{
  "model": "CTC audio transcriber",
  "noise_aug": 0.002,
  "hop_length": 160,
  "vocab_size": 8027,
  "norm": "batchnorm",
  "depths": [12],
  "stem": "single",
  "widths": [320],
  "shampoo_beta": 0.95,
  "one_sided": true,
  "max_grad_norm": 5.0,
  "max_steps": 9900
}
Rows from block 3, named by matrix and row number. Each number is 500 + 50 x the weight over its row's rms, rounded and kept within 0 to 999. All counts start at 0. Numbers have three digits each. After the name is the row's rms in percent of the matrix's.
# conv: pointwise conv (model.blocks.3.conv.weight, 320x320x1), inputs 0-106
conv.29 101:487497586420435404440493481537478537444385505418467477462475527542590567558506418472506453546561480419466503415537531482594459571522454483398464520464550485478600505508516394477530545411538492541474485448585461477506461520495553409486488514498494449500448555437517516537529461481436520421481455503564428451466453441564479
conv.30 088:465563510443560443497499500605554513622443409457566530418536537474474478548444430474485454526507489511484568455495505500427459489494490532533409531477467551492512405451515525489466427560489470500479530482507480511399390481428537557454466468470573573546463500624582477423502448508408491495607578409482453498528411433582472
conv.31 091:525441408416480436569462526486504464435490647479445482493529513524500410527490440516395442461544454554625495501520499474512481497623464469513415516455522547478498535465547517420491527534555481529490513553519555515579524474514527555540528519428554443520420457445466609426450496596467506470443485577455574506474560537516453
conv.32 100:558472468510478364517411480482470532461499384439519464509486495452564568479480557517439524501427518430405494525450546606485450438460477460444515537461437549548459454439549450549490533519491527645491494435525502423503469443552540499424540520547456487500501457542490497501507516544429506563483426519513468536476508465527507
conv.33 105:445580459559422449604513552519470511462469439454582412534531568490502545521535514517488490542461541462422533539477482515535402493468550452500570607560466532396466561435576507488456548487581528558514485482556548572490482635486587488578493541518509484534458484480431510485500531465456570569455483559465482493553457425431486
conv.34 094:556378477465483593526542453541423442442486479467478402478480495520445505494530476446456463564461483604572516518450532447551561467467579432585511435520491450443462578473445481539438503484579452518450446541508599482485479383513489582496451515393450574477496497437515527477506501545534449551456468475429495412505504497483396
conv.35 095:542455533506604494452402516477495487533486525427550516557543519504524524519458566499513502506514465549500530429568473642397484551482384527509516477452486532541586430463538443471464474626523444446517525502479460430495627613509488521393461454565470463474594496500596549556537422516583488495516516467460531456458577519546533
conv.36 103:509492579515490500447519452438515524441476489572411451458422420531451483448382477536414511458509491462522541473484460619465488492528440499537640527501497522483494533508507498523713430468487549547588494460550516531443606448488454513507469465501484533475549474530514525474512478494445500542470473523523466507499499535462519
conv.37 106:432467530525505527465445492583456373447475522506571481506528489493555529540638655593470448552510456448431493472485525546530477498613441508417556455496507506498519537512521491448440512531523485528453550562529528463514435469496415451482516506556478534382474457460487513506550530527561514520484556547546520458582506445583563
conv.38 102:480407420577534604487631431517489497472516433492477493529448527559577533512508483601449513506503525489440467451509538512519470496709480543507512468603536640531547501557483534446489512577517499533517560520511545481428403464481445548496536564501538517593412435444521503461466495487450542482563501532398603454411479562468532
conv.39 097:487486571423456527510546487512524517457513427438538471414559447478515506440539500528528512421462539467490501466456410522426437423480457461469584494466456531566532501463479464396487575607469573559552585559564475518521585508452549488578449454551465479602479503476462507600529429522437530557474444607489441504511517462475569
conv.40 103:379478481503414473535475528526519479534565426542451458575697432548536455446495497561549395494531557482499410545389522440485456451522559564557522511486492560510474526483542456549569493473476562576571488483518517396488496548529594478500613561555456451486501540534422516518535439404432579456518426494527560498566589543409526
conv.41 105:448401505476456499428402405445652451535540483557504602461506484601463540492487451454572441418405533502557473582426454580484401456476436479543436491486401498509424523376512543535506494522518453414452461501485439549432500513452440495552514449517471495497494570542454467523457451521602480417462488462468536481511399451462494
conv.42 099:492611506388516496498451401437632556509452579481522545553554499479474420541549538510567517485469480622455522449567469511534507466448488535545454501485498512628420507478515488526445516495439477502451451510518526427597551428536540486393495475452463522451567494512496472475470470386461485511505391540483497558511515549454436
conv.43 101:395485457483494452511521547452503472475487421483538478428545512494502530485471541428477534502477527447627507526488434547567511457528590451458407509467445513568501467403493462493494520494513551496435438516512463592619519582537367554486495503536523587530571501485465594512456537472578411490528470505603436543460582467375537
conv.44 109:438554450563492570454489467474528438492526552461526525538532552514497425483522552461470500440553534517591500529471433399419493512516421551497471507487480467498528492549521474518551484510441540587518437526521469457500471491459420500456564499451507493519504540518451565466414531406619522446499419570547457565582539582532589
conv.45 100:494582436447428535458535443581473521484438426529460498502463508525556566529504478455450497429536478585395470503485459483495561544618549555537498540501467472522446495605487422477474489503438500455563523450373547499522618477508535471513477419515545406489439395471482511496638571562428506454532545487495557480517417542566436
conv.46 108:434461526461382427504462456445467461534517467437527524489516447530598529464589476510537456503441544459476502536472429525627529482536436483373607541434471432575447450466550506462535559510516538477463503420571468480437500502420464473437503483497514415452404529450509474472417472475459529423422555491504472555474466477519448
conv.47 104:516592474519511561486589474520449499534520477476499489460469531544498517425524467513490432485435493524407497454503496475533438428511477511530583480526502414484473491608440436571538519542479436510615481551469499502535494490480501521476499466463488501515595460448551502491571455448554434533543498514426463517522547479441437
conv.48 106:461536458524528555472524432427535491468444458586512527492433577503499585499474518494517496491524514474476470589584501486542576510507467488462368574518444526453505750527531462485486554483443558484536473472487467589446524405465498544518523506527476503525515580515464493469526516482645532477561513456529507428574376562439529
conv.49 098:425478516505610504498552494495504549581465459669518405503473478585463645520497507542525512625486486414561572575514584613480499483424566480579573523525443468460435524458527557589415450508551450513449477508529453431469583511526519436552464434492456488470465510558454494562549458470453457471468508483503539517527579594397458
conv.50 107:519452532434439587517548650503493428507419473508553544510557455418420527400567426482437434561512430480507545591487488513467439458519474521531569521507478579461373406463463583428481458539498458528453496495367481580554507475541498484477509465466495573459512498413552514508538426547546463460455515418457398501429488407463471
conv.51 103:487450437547512523518545536568569431521500526422415449551390501517563489448564462400507502546586555481526497560515481479418578485485509442448576527512459523470569562494596441592599582502562402520519489489633541431493485616558565485444500518446494542476519535533504465475438501496492466482606489455472509510455579568498510
conv.52 100:602473563435504511462444565555539528490510646456512599515443540554548522557492520493546466453527518481461492448519406604475482509493618505438514497529481512555458576522483497555542587541431548391471519568551459530530547553555500535493539455418569517538497517540487516554517518556451506465415502511500482458476447472605610
conv.53 091:516425528547539502482514449463571465423402483515491554548529532414506539469506531488560594524497446446533561427623467485531489528563587487555493506428492474477584409423587536499520459539521469435495552584505487549540478544448489508457510493484511499491540463527524577605376581553499509460508435528533433530445451459542451
conv.54 095:554509431434471418440415568527470448540513457573552555418463431474566556486462519448490499552440501463531438518445542505440458446520470494429427567480435510481446414463415497492472547455499529478554454474468460505616463510460492538480488487561498516456544435403472453464470515483517566581496554571429461436487511497600545
conv.55 088:486567581593440418505498467488486573464481475502499455453504477537457499524570506526551528514506447561506544498547494435545586509515602535405649572477441533503501414540520531473508487540535548521411569482521447506528552428451511437376501462548486505468489490557473529477524504506471556469495611491474481533556454479531463
conv.56 103:481521537572492454514478476502524553499541479495494436545487530474534374444524467467445493498495563468519478439464446528474433493522594493471448461462514562512496536461388541456460518510545440563545524454526511579485427450506465469540551512464534462590531506536568503506431433518470410562578440490501420534511504558516439
conv.57 103:350496404543486481433473565536535435575552550542530579478456509498505595510530449476490497501520510493463508611566508431428458484470426581410529444514515472552476435433527432580543476452500460491418533506507484514526502461454411432531582525400450532518427576455372508504459539524558528523486465545543532473547434572500502
conv.58 099:382411443502538509470456500408462455388577454536463517457462549478496533528528515427508423520524446436571460410490532492483523503546503529421325466543477498528579457455538595472468505531513399441514510551526457487565553563522486459529499476460531529593479533442502511478509511452549534515527511428532481459404539600484460
conv.59 100:521452613450536435551427508569401532474424555513525530468581391531514500423500495424513525573539478403414472531498576499494432510490486564539565574466561510479459525511538482489433573573535469503448430488469531463567520575460501513440563521549466481485484511562417416463592500494475571488521417500473516484499573420482449
conv.60 091:396451442417452456506389477416529452470528527553453549538503490435435504525430433497535411511463542501546494498508467492511519421466526463453499419464499469519486491361564439498607432471433476480579458505467510485441487585575470497442426560557502464543601379571466482362480452498499454455474462478489505531451503575430468
conv.61 104:511486496501562535555529490451609479562504603504461533466486572409507472514473449596484475502464542457442459496413506481513517477422532435481444435416459456397430546531428474497472506437458590475528452526484523489474435437392510423540507485477519482521574543511512503501503543459465453641454565515524482517507481430553450
conv.62 095:589495586416568463494415500509558436439522508455518441475584456477616463533463511447561470421523480579509487526400472544486547529406507420504460528548505481603600401483502490505404465532473409442443517496552414527568478398553529542384432489503513504444434408540552551512598545448517411473535433484528483502483568464507550
conv.63 102:482572473503426468484521475521516523488425565546536603534422512519485495490460493474482445418531477519573484546559462569477529541504525418401561541481351451469504519424435535496547530574537533487482544512491445552469526497442447517499497462459465473449644494448455436511476495485458517432411512395547502489504495489581482
conv.64 108:442537473417547458547456457395483483420533497482525492398566484517481509513631455481557572561394490503469453501447510528472394542539473562506570518472468493423557433569623462517445533387569503545461532484533560479547516537533454368504523478540470536437460450490530590458554530467441562386455515456538503511430488486506594
conv.65 097:478443353464466554514522584384419464470444557425443538552532560530453526476559517458532492531578476416510489465543487556470501484444503472497505443398519501527522488546539493499439528641578527551484516458549521491504527479530482432522523533516494528499317475586463499475442514480488526489684539579450505537445550544521479
conv.66 103:504516430465508487500425469469613516373420503473498467465493517572578567566450477510426468510531496474563608511524505559469438556472548533523456508506462537479488478402522383504470568438534452515589501495470410464474462506501469461547486518532476482467541457450502486451583396521426568532498436536618496508620404481466553
conv.67 096:539545407478505431482457444452476469494500529458536481543599486494475521484491592393636505530488467449508454533494504528587490491525477503469552518438502602535444519529524501556513547444485504422527492542494584516553456498488483468435505536679548442497504445536495534468369486467451475568492489450523534338593580404410518
conv.68 106:545530567482517471442552479438524443546502396509546449534496490487474471476565500559574538546529495505354482623389401548471384535498531571450481549460474414539479484435457481563487550472438574573453540589464489465438460545524460450539471451508450482517597468507480391543522422472539611568532593543540521493595450533546518
conv.69 098:413375559562609523439563474509506406441502509484415459388401482465520520481496350536434600465498476484450448541492454548545416509594599541533462398474458469478502471555473490409516477498459391536526514529472430487496545510526516459444501499497526527522487557413461467538514515479416520511481492538413474488525477468566515
conv.70 109:401528445504438482470510480457357463491552448481557485503517562481479508553534551500504518519478497473488480421477452572637480462510472541396689555499525481558418508473411537500498531558493525542489494434579536523476558363469459486505456580442488528515502537503521520473457472517535507515453535460482550439508537438538487
conv.71 103:409577529467475528442479419594528513500420439451430456561523446439490469463514514526542465445529567537482502514441421471420499497439501507512467470482463448505473499507518521502648559632479593516468471579510442463474490482493495403483530485479485457464513546491538477512515443500503489449448496495492444484531610472578504
conv.72 101:484437450539518433517453514420479548507493447528445488469586455476436520558489456494551509545477491519422483569482482567512499521549508511519408398484493441580488566517437472426463432494431510540424492540546549475578469475489495470477396471530482410416500533517445547522528552553497450494490458452394358443411531531519474
conv.73 101:506534593442502492463462511480417544450449403609556604581549521462509464532506549434573448511583488480457482534595504412475482540436539541527443461448507451469477426502442485547484472415513533613482536568510489505612496504518628396451501466519543439442492553534604555515524504512531463525394475497508503565628553590504475
conv.74 094:502456486503642491474549589498529466415420493559514555527446567482444413476528527459496418515509475534469546491677495425473563526594543505547532512521549595523521440520490504482455555540479464517460549535403471617557555389541525453506456425479434460523489493394461443556506460588579481516502518480490499477502482457460498
conv.75 096:394556476569425505568431507461465460508498435455592442453413450511438544397505462520491481591448536530540486449463497513466438459479449465450614476527459419530522531434529473484546519424597497503460501589509446416471548521515541500521541514530475514486545491439509519450445565452464530382464486462450481465590554603512520
conv.76 104:558500463475449592414496511506512511479625441547485567588603512510562465551428491553471449568441471496412467534532456604495500447421429547635422434532523403488544476507445503484530476432449496534488550461522453534516504516484595475547472420531426522421457497472472552530554538481605580464464442539547620516490505515524515
conv.77 107:411436536466468450484636471498462487481469479474408451478525517509399475486425458444546484523538435516488508510529457496457494532536453487431484478451634430459539496449479505484551500523534513498423465541476543458529613569420464473540421431528454432435505442507434448477436410444478485425393482453560604484398560531540452
conv.78 103:506489392512509505517466624502570540529378500534441452440430590518489463536590543484445539542521447490528494467541463642525562482615498504475423472488597567467433450441542477530480514513509463578442550467467554500519488496616418454449480583465552510420453463490444472505540423579461445565477481584435493515553435486519565
conv.79 100:417516571424415365505446483432496485555520509509491515415432514495557514571552478458450410492506526510566490547468450536541619542554438499339496498420505577541487567487574421520420559535542545457498499529499469509502478487544470488511476485526528443484447475510427516494493510477419550506461465499418538466551454493549502
conv.80 096:496444429433487420571500574448460415549542554514481478412525447512433615464542427457484536377486439521538523500536535514450485502493518459472497487489467486501484434533488541507371490573584482455484507479470530498457523456505449592372408536448508535436477411451507489468549514465479450534572472473390499453507523503491484
conv.81 097:567455490459445614462518516558502453513445440518524487459459477469494558550571546400495514491530420578524539440467394453521554492500487522496504465406503545443524463569514521531481450601478410587470537468606526486521482570533405514515482500461512530586419502455504574492462462494536455452510460512503538466415504533436412
conv.82 103:547478537469512415513528489475559489360540507529491536505495467625525564534552432496413448592458507460403562488451428462446550517416515482443573525470498515487469536462458463535474461425417495486461463480519494540563486536589469491513373480496400576406539481490500511549520495525523503532526536525512519482484540543473499
conv.83 094:514498473452495442491459490453591565597454453471492580505457587498549539449424402603490623456477468479481476528548515507505487486407501495487455516448503559529422524462501508580533528511574479430534495486455440583520537461449446648436483502550490569541564495427597502431470481477508492453446499456442491535508420606497409
conv.84 094:359505489421532426559431454466502615504510476470485489486525510502530493463470514512533510437442513560552368491562432485484594470483489428475471476528478477508532525487481451540435533434514493502481455412504524313387471425519408493510449489511520529579519460576414485474495445437585492574499380448458482510529522558425489
conv.85 102:433392438578465465559500410497442537417586606540468531488502523552564428409529415530502509423505558489473491579498572513521553497488577476446428535602541516449492558481571467569487505616519508547517557525476490522469538521520485473432499576523546409520537428446452524473396546455437512542380467526465566527463518582474526
conv.86 097:535448498452496440554432505489524521552495519578400538619432496508489399477512475467405499448506529494485492553495454472494539537475480540453487552516485444417426652558430445487503479471497541437457554458418499540502502563510519458469467467416503522436549563538499506550460468512518510485477466505544605499574460527487510
conv.87 100:506481501620540558490549472564478459453516422514468500412478516497474568471532461486462561513520486460375488520498459569550459498485612475529488520502501516512480509593475537438562589472519472379419554456495484469449518515491526497496542454375529482506492482367495502486399667518456435567448560461487434432463446473470435
conv.88 104:558503635481618564453462433513512566491467546475519548511538463556500385559506411497434467571485520420468544403491571489547532509501557506533462530530502486477490486555529489376487517584530551515554518556534468456508425515479493437456481466430540461590460470568455631554496449494440547474539522520539435526472582470484522
conv.89 091:453430382495506476520447551501513512563496436425441453486535520451500505555521461586473603481527519553546497557539541448399391515412613472455412472433478448497515445444424457468506461440514418488506489497428496461478508634572557555443520464481490535535548492493532482473427528535432476535551524403535481511413416457445489
conv.90 099:432537547513542546524442489511473477490537447582539424524453556504458484499526417551526418457481568515469505550446546497423484515502470473478570446504477479515557425505440494425451461464428562576460430484464473532478545457477504472447593437575489532496552448518532494432457482374416546449527412492529540512535468617449453
conv.91 102:434551561565505459525490516513596486526540724585491450472530491549518549503525421421475431501498551549532554463430464496425440494520524486461526473459493489499473509526384492528525547470384522506521482487453498534497540463448593525440553457432469541457440498562521441457489463429478535540599481462554546477510523556427465
conv.92 099:584479428531488479465519467484566520479501631573484506419476457496529514439445483483397553455449520524471536443561487569521499511478504488530471507548477514520450466449440500508494421425440479514508470434491469592459457491562410437491530459448474516585433514523519460484483507533521545431592555392600587480555428522461541
conv.93 104:457559538462452502477476496450538493539419485498522513487527441449464417459491457462478453491446458525499468502452523495507483474461420381489560465460525530411343419632459491520377558451525535516503435443441514518460545513533482529460504435477522475560468429441514459458549468378522486524504453463573474462533449537365410
conv.94 100:521487410405524546425443485511492499529547574537429507496416444530495473439503480504478427587480527488552473571470513460414546420416549501507477483561501330549467531544513518484494478469480505480553460531487476444404483550484599527529465528539566468516540614514542500456476436510534490453478457418549526501405570432447521
conv.95 101:521453495503508431521492392376449567442550597508530545466520435471464435420529531584526516562484440520501431431458572517512483519506531528501497480586513522438418501578483419461538484485469413515497466437487507452473495498488488372526523513398494483573500519500463510450535413414474457424448456461493429458487578477372527
conv.96 103:482429519464503441458550450457470441514526559443487516437543469426455520437450601519447499560421525566533485487499479401464494517507524570518550463482538563454468498496482400533473447506484463475444517441488505445546508562554432379459476504506533499558561436512436582465397531490602467478491460495428547473479554576499488
conv.97 096:412541471434462496526420535464480432468511426518449480558484535521526521537469450417585475512492461537604562439508499437485441460493488442444382405494519573509499358440501483420458582546503444462611465432483483496457473504571569478440392552497440529568440419583482511464463492510496457514480455434364497400447546395459438
conv.98 100:578499504407553454423397565518534604601447510508518488528530566529500484481465546437521506547578466583579581514512556472466518551479446548516524454520486525542480478423540535626515493459518472594453531480534543542505506473525434498516476476519414537491557497504411454525537450523556472546454412537477508444499551495438466
conv.99 104:484643592543538464513509429517484536539530464455511498465480506467450423535566542548459441496576527560505492375476482539562507564528393526523594566506490496567422387548409507444556515519423558518478482492445484485539555457479589509435490474422492480454536499509449522566432454495506562490520535580531459485566469516502476
conv.100 095:438455476466576508460543518572450444525493499495467492454489454496453593435462486529471516498538449412446497497426471516475463467472550503575514488417527531500535476513515530532468510541485532547438474561473423533512545560549405484496390519537444562477382426471497493480569577483472512580555500503443507504529465475384536
conv.101 109:520501509402473499530419492430538555498513464413546468519616461520510479426535486490552450470461525564442519462429473361528520473354504512502483465472429505516478461457488456443412496461340534598483432443589510489473466484572502489450534553505467533597503490545469495432419419426460543390503431504534400564487357439534548
conv.102 100:428507457552463548443531582534517447430498475570482525485374426541575537543451451527512435440533462556453537494500499462552567427554545480524436464462490527551620509524426443460498559499450552570528527515604449524482536476529526524425497526492463403512443529473456445521470545553433479513542570492595524583559527443437565
conv.103 099:515414517571457459561424499482581431502456479475473481536530503606489448477504500443389553513569492550471520527517549464506497509495548508533440399545502482420470613539497402543475503552534431496488454473482470412559580510494405524541469553490477498469594494398487508538523487487563455557457517627409530549506600610405425
conv.104 095:523417496488506595443502611553456536577507621381552477571421512454527376366562542496590481480515448534504495546573505356481530476459500477539485499504577532509525464467542487510485454507466473519445454440543507471470484450442488553416376462595447538365463536483533566459609420540536450444577488513521549494505528483474531
conv.105 096:548589530471499499573569482519452513482518668526504550521454478523455441485405500502439431510484460505440471447543554504433539481573461501472574479521551410537432441498500502532488511476486553468515479462432429541524473431499558513500567439470533443449539468470549440426413486499523459505477566512499492473531492605593510
conv.106 102:474457447447448468501460421535508490490571555537537488490404505500587530487538538460536523465465452506474484478463444441493542481481509502476466488438468596495574481519565527481525529590437484474528493375601508496579471496480440464501409510532452450493544515545500514384529488562513403590595494447390548513466479462503413
conv.107 102:486503532507473500455518508412520494448464598494603501462535532450496533496563492463517432569519470578485497489456462410440492483489511586428453520508439534490570440441585426527536454468469444566491480532548608463485426487492422403477582512501443451489426492475468450486420523456510543382511468432571525448599438448499456
conv.108 097:503451437490559529611499452491426571518457512480496530454520500531450533538473454581478572511498558451503481494517526597509401511526515481531493444577499460477528480385495520535408454402497433419418495546470579507457456565476513480394469477535528582474492457528538477472406569521459498462427492497585506462464467580574571
conv.109 103:548423522449493463570419536551519526525473559549455521465553503525455605443533519543505464426503550519578490583454461510495492516438487514483542512414510524514555569499501439545437448481587473597421435507557525564431485535470527492570463487490476450453588514503501516497594519462542520536513535494453529449501595548494460
conv.110 105:599417515446427498555507520459542490484475570524547522451563584467463544447565432511504454487461451525517432514521484530463558498593447566496475571435517477468440401531603513626468572453472590532481486481448536436514573452432397553477515416614401525519528367474518533405490493420507659496557448572469491468534498534448513
conv.111 100:571475458479504495468455548452394491476489510472471533528558502500542519506549549552546467508526519495534622526529462514460501540468627499445485438522519408459645569487468493480477544525522437613529564489548510584478487559462509479542496478499532461436541429494452447550502418516526538606579435512538472541449416561520481
conv.112 103:358471464444557511573491479496615519577456403519489535465535651653522564514457497419540551469518510586578558515537449436496570485513550549512459484466545437535556467517492468572473412546560458533506511405498575496548445455456469473527558453538426469565582534493462516493539431506488492454573482461532482565501523567502416
conv.113 092:514562478536585529495450439546464477534492460565430438544567464594477495489528479504566462505501471445459574489560476620464448434456584482547544498459441456543504477469521496539492448417472519507481512493551479564471591508498597496448520491572416459472518439567546485431478517496408474514507438480480541511497502483452442
conv.114 096:444452486474514462423528549472530492483497476466502543555463436476608369448361492442470444572457518561485485440506481511539497500413529483479446517594536454483441458568502484484466459487449527461497535525451441545483487557524514518404389534427583490520473444479517524537501449526562506519435489505472467437473599494503469
conv.115 092:501470414414579470580512527495540462510522508434362439519436423475425518450464485413482577518517543564465432473489547486434443534458431442477380492555533474531486517653475447519427528520513456413492432520415549489471472562558475527399470530470404513427447467483510451474439511536503503552517473428545448515423545520533426
conv.116 104:412409618439523517473430496494510449576557651495503491485486544514537507542537645465507495502502478524458537468470504511586529475567467532513439488481497521562561484572509521605513452574545441466470537459487441353476474499495514426426443514537441471528459438471424530467426547464595498430473501537462499453424407490438522
conv.117 098:676464458486548493483515448518479464479509482538413466445424503526496395459557499442458530495530483447481489511449492500503495473480493515508406535461500409525559595644487515455444466426465476459443570497422471439468431472561676412577433501499459485491481448553489517547454565503548439474498423448503502509431451401543511
conv.118 104:486461534490527548510514500507449496516474488525478453384539419504521534512453534523469456312499480466457495496436477578511429419385473454543535496491505391482515550499376407429514469478483498551391517450519388524464566540488520436484538503521510511525543469486560467561561502492529498530560529475501533381563450443507540
conv.119 102:573582393450474433462460416438485478512432629495437485518569480451388462520480529529458515458462417509523461471529580476533434528599483509452520505498540457502393414468473395500481496494416556583420413467545560540492463552539505413526511451413521520574547445484447482518509508527551580510515523507557456435594469496551469
conv.120 099:435473490496518521459499550529495527549502617491491530508398495469516500578560531592438497446534501478473504485547495429428503560484525462511587522508478483448445614416513512391504572438497511475612477510467445536512537492489522437527537412428535528450512471497475486506457486506492470488537554489468456466487504607506604
conv.121 096:437476427476469496593594443566494491557433475511448420451534407472620450438506444524492444514467512486455447555427488541563539467509466498525492433546444528535529479509493421464449504546518425518486491556543533451447566470494459496563553529545439494538467523527494506496470575435464533491586460462484526483449567435517495
conv.122 094:578550557454495498477450446459423436505429462451485430538438493477472466521498518489477459609421521444556472501471500537478524454461503442479595465528538427555465572373512416578603457589491603524539438428455476501536531447525483583492435540522472503559470468510433445487508475452456521537529430444557548468463452443527538
conv.123 109:544533474496442498584502516538521514544602514466533405492483477522504522475541480530467516615440615540582497559477526415550479493493599470565520466516517502515492511548517434519519523527588561467583428476557545449522430529507495497564494544483507531511565438478421504462449515465451580512517456488467455546508512496539481
conv.124 103:468577468573397489551463450402558525473452480445456512455419455459494458508519538490458511512445448502500475463517516429572483499405451489491637542573524459433480417563516442455523574382487472623442505462534487511503456479467435455479577511507442466558524571490519507507467557520548478535440528556629494430570460640453490
conv.125 102:572466505505528450537501483589414515564441464545549511479603484490541468463485522497583538559447552538516530552531517484481404472479463545499557507593514568515429443467496483454574551572479524472427479498470509575532521558466461509522568552389481494424513471579450519491502420528541481531532454488435512484427445463609460
conv.126 095:550528430534516516454442450478519488499495589470578417501575422454408403459465503507536568599420440438561490440522571536492448439483527448486505474518456474542363480460568495511476485414507505480468440455492493586505480468536387562463503499492483554492520542453552431498537526486442521449553463431552487429550534471402543
conv.127 096:420576529552475462486523507498531419510496436530470556460516527482495386461506547457590493520514453621465514543559492445459565521435438515398458480552483513451508397532448494442436456536508496443502515537451377501546519494483482478419472438406536433442502508495497542575505449499506507445568497522500464538543526542571515
conv.128 090:475529543476443442513453506528529497568510508532430445477395471477573497469454438522481470536502550510558461536491454462524574545445444517439494445472517362552442533475425591565435432524447532456565542555436529513459509584465539500413425482487418487470580454504571456528503527414541551513465518502502488437488426516467591
conv.129 104:528515410509522528467474440500461469481498587494491487412483504591511542409505452576530384521371495490394399489475595558426411424502520454504459560597557552528507504471526413516483509418579516467539431503441556432348462517521528509525464534614517530507561536506508525444430490401610544470400449483556534431485489484521533
conv.130 096:622579518433459453531473455440578488450459377587549519519413548493460473471438502531449491496510523531409522505545477612428535539476571517440566500482460398535472432532615487501459435449496523490471515506497531625470616463571587478501465536519542534476609447458596494507500492433529512532494513517605500451556463468511461
conv.131 091:585445485554454519466427506533498516510484519491489531556581430505460554452505513422579396499423497456394551589512526483485379496463448543524433502423518526542466612423410513434589575483468473526540457517525504553455402634526490463414559582559457506449520483536521458516442535493364483456485439505543517546513483366471453
conv.132 097:482412397462501499505431494448544454450493462512419522509596463514537474447413513470511517524472443445485527505536431462517462542504528531512464479450472443440521547456568576489497455461484422452519491499555454573456595492513544536542429438554441604462480469517553522380582544506621459545522394468483550472448580504497405
conv.133 098:507531499500470470566447425338429518541546695486471465408470476512474491457528523508480514529480516428471427447440457539535547490513576519464561486430460573543520489528425420464501484409549422507449487474479471506431510523523453454464468485509551422453462556478499496325436413459511498481443507493523450394621491520412494
conv.134 096:568490505450496450502438529485530451523515497470489519460480474417558500446423497566487615530491468470519457453558484453440562461539476484435459513425484559528394547540567467504404516455505496526529464510424463519530513545516578519513465467549479492525510403528517530459404488571542558491481453561489491392448494471514488
conv.135 105:469470540388538563505515477598483491509482521529499558505518514491589481522481401471485417499572498504545524485511525513522551454544444458609504554556510468552569551535609504595498480610543466514511498522460510475518561396499539676517516557479642436559443486551476533518573495478571494484571531459507544535480559630489574
conv.136 097:417518442555497512444445472485436433552458539479516522460473506461430471549478467565472432525434474394470540497477485462526478458495443504456424464513500581594482557399543594495469476603493498502509472538502484484421416555500542499432516562491475522520505498527527482504504516463397586458555385490569466559506493444502492
conv.137 096:413501558436455527507546501402563503420454535474448511504522436437494460517504547416543501434472420477432436480456436485440466545422405497463449502467486514536526526485534358565495476498474520463483529476451525557563513525485509472431505474482459523514485497492467548508589452470475523522475418483516620434522579519534444
conv.138 107:470474479498506560470431629510535412480500605480495519492481519541466454507470529450456473484478489458500494463520460399507388458487484455545402486519425667476357437461438501520429435557504457474491462537469458455532536531503510431456501474519565489407500481491508499448488525487526455414439532530463513494466531502382554
conv.139 101:400529556596546470512463419429469484424583593529612416478539432532420506429484420506492483556481519433607488541429494499549394509478571467486537513533390406389506600479580568491524595425511548527532530528529481540489548590497431438478475420508481458523456471489525523509472537488513522456542451506623471441598574561439532
conv.140 096:472456513576508467478454502451577457508559459433503530415488483501461484528503410575524479534407492499525584513546616534582572489475463493515483417547497433484486511424480443364483420503582497495511473411538472444541442450492472460474500500470589472437489448516491588508391416476465497520453465466485456523493524559508478
conv.141 098:397491468426489509584512499397486496542463490579478510472435498427519472449533444504457528429446581503499467518465485494417512471443529451523539496520465496456521526412550426547447453498499476477523470457451495484471510414525467443437470533506530405429443533486416472448494524539490375544360579470491465519492500536463466
conv.142 098:490568521404508479436581520443437495458543597468464611512550456496559441501559411478493559467557424523506519445512521460447501484438488543455419518554485501493560448546543464530502492526453521521479449493444490485560364554469507607431520533427437439542511599449513526489505416490518502482585454580517458553639493503480413
conv.143 101:562546562540499455488477505537560452628571516486432465580485550507590515542495568512400460582467412482433506479530540463582526484503514497473340450504523548495493581520482528480435551570475413505490511500474427460468424432570490508566459551456408568497530479584580470606473550560613440504447492487549514607524568463511501
conv.144 107:434459431481492503489473465501498475547566499444480432475524509437463413481514459524520456627541523500564437613491489491469511493610533529467605450419431451519462446465554437472598451482530461506439532486524524431449452526546425456531547463545488579544505457497461515509465517478500566434509531550575472492471550456474466
conv.145 095:447426480423527535472523466421620512483524433536408514443389509625496621527516412486444525473494472422487479489497525516492461495447502456472501482436533611495541449444449564464425485482512455437434462471442462568428453528495488485563544514433469460518429512420591508511422467474482444583553558548564528441439546571556480
conv.146 101:493450483465530513417435431593499475435469555437565429551453481527474519552544496428535530494506422470542511505509492430485524437510485522505544507454533450518519619567575522523524491438559417623455486445529449397539353450507572533575491472483504564428378561506480525446628489500497505405588555499556526603541434400440422
conv.147 095:423532579482426524442500502492604483367455486520505497416513529512509520542447535434469522490470537444467495448471509621547553512566493457532431475437478490552490528473503505418438486435506512404513521510478421467567595515473558526566495527542440488408455525468525491507605577520372458527530555448496422509499490458526540
conv.148 096:519466420538536513512464484526551481435532456559416498513483519500500462429551471546546487547484493436499467430464511488368559465452545493581519457452432462489510407538519524484482493472461425481534503458512440528416544520479631470601484535433466506498449573473441495464438610450548473567373445463537483445387443511585456
conv.149 098:531507581474514475555451520499438461556547430521588522558453433490552525492490577499533505428441565479451535543458542440573490451435591464460532485544512626465524477422523496552487507521517531571564449444535555492565432428481470461462505492497451529609465497454483479450544528481420448491690474535425500518531476528450413
conv.150 095:551544473440568465484450477560573518468525497494513480536389520522357550509488418522480518534498427501465439495508461480487542494444487525542499536541432451528482479475469525536521431500417443468429516478454437508555488551490590500423471456528545459495645384643485572515500390450520479459530530509534483457499571596449510
conv.151 114:420575424601537470576586481521426458528456420422461406525477446430483563476453429451519564486477503430457471505491524521452499508428529500470635490449493431497487494526526454507513511526529469541570508582472567484561578626478481441425539508541499446503433484483455540530518561461490488522547441618490465506551515451551439
conv.152 103:616561513463540430488421452496598505469475579489545487538387479458488520464569458520478509563458510450522464527441445394498382486602526502524521559444455505543564486366514516469425515558544512442439548524448499473475408527459493478486451463375558411561560560489630473456438435557457468511610530441509472507497471416529505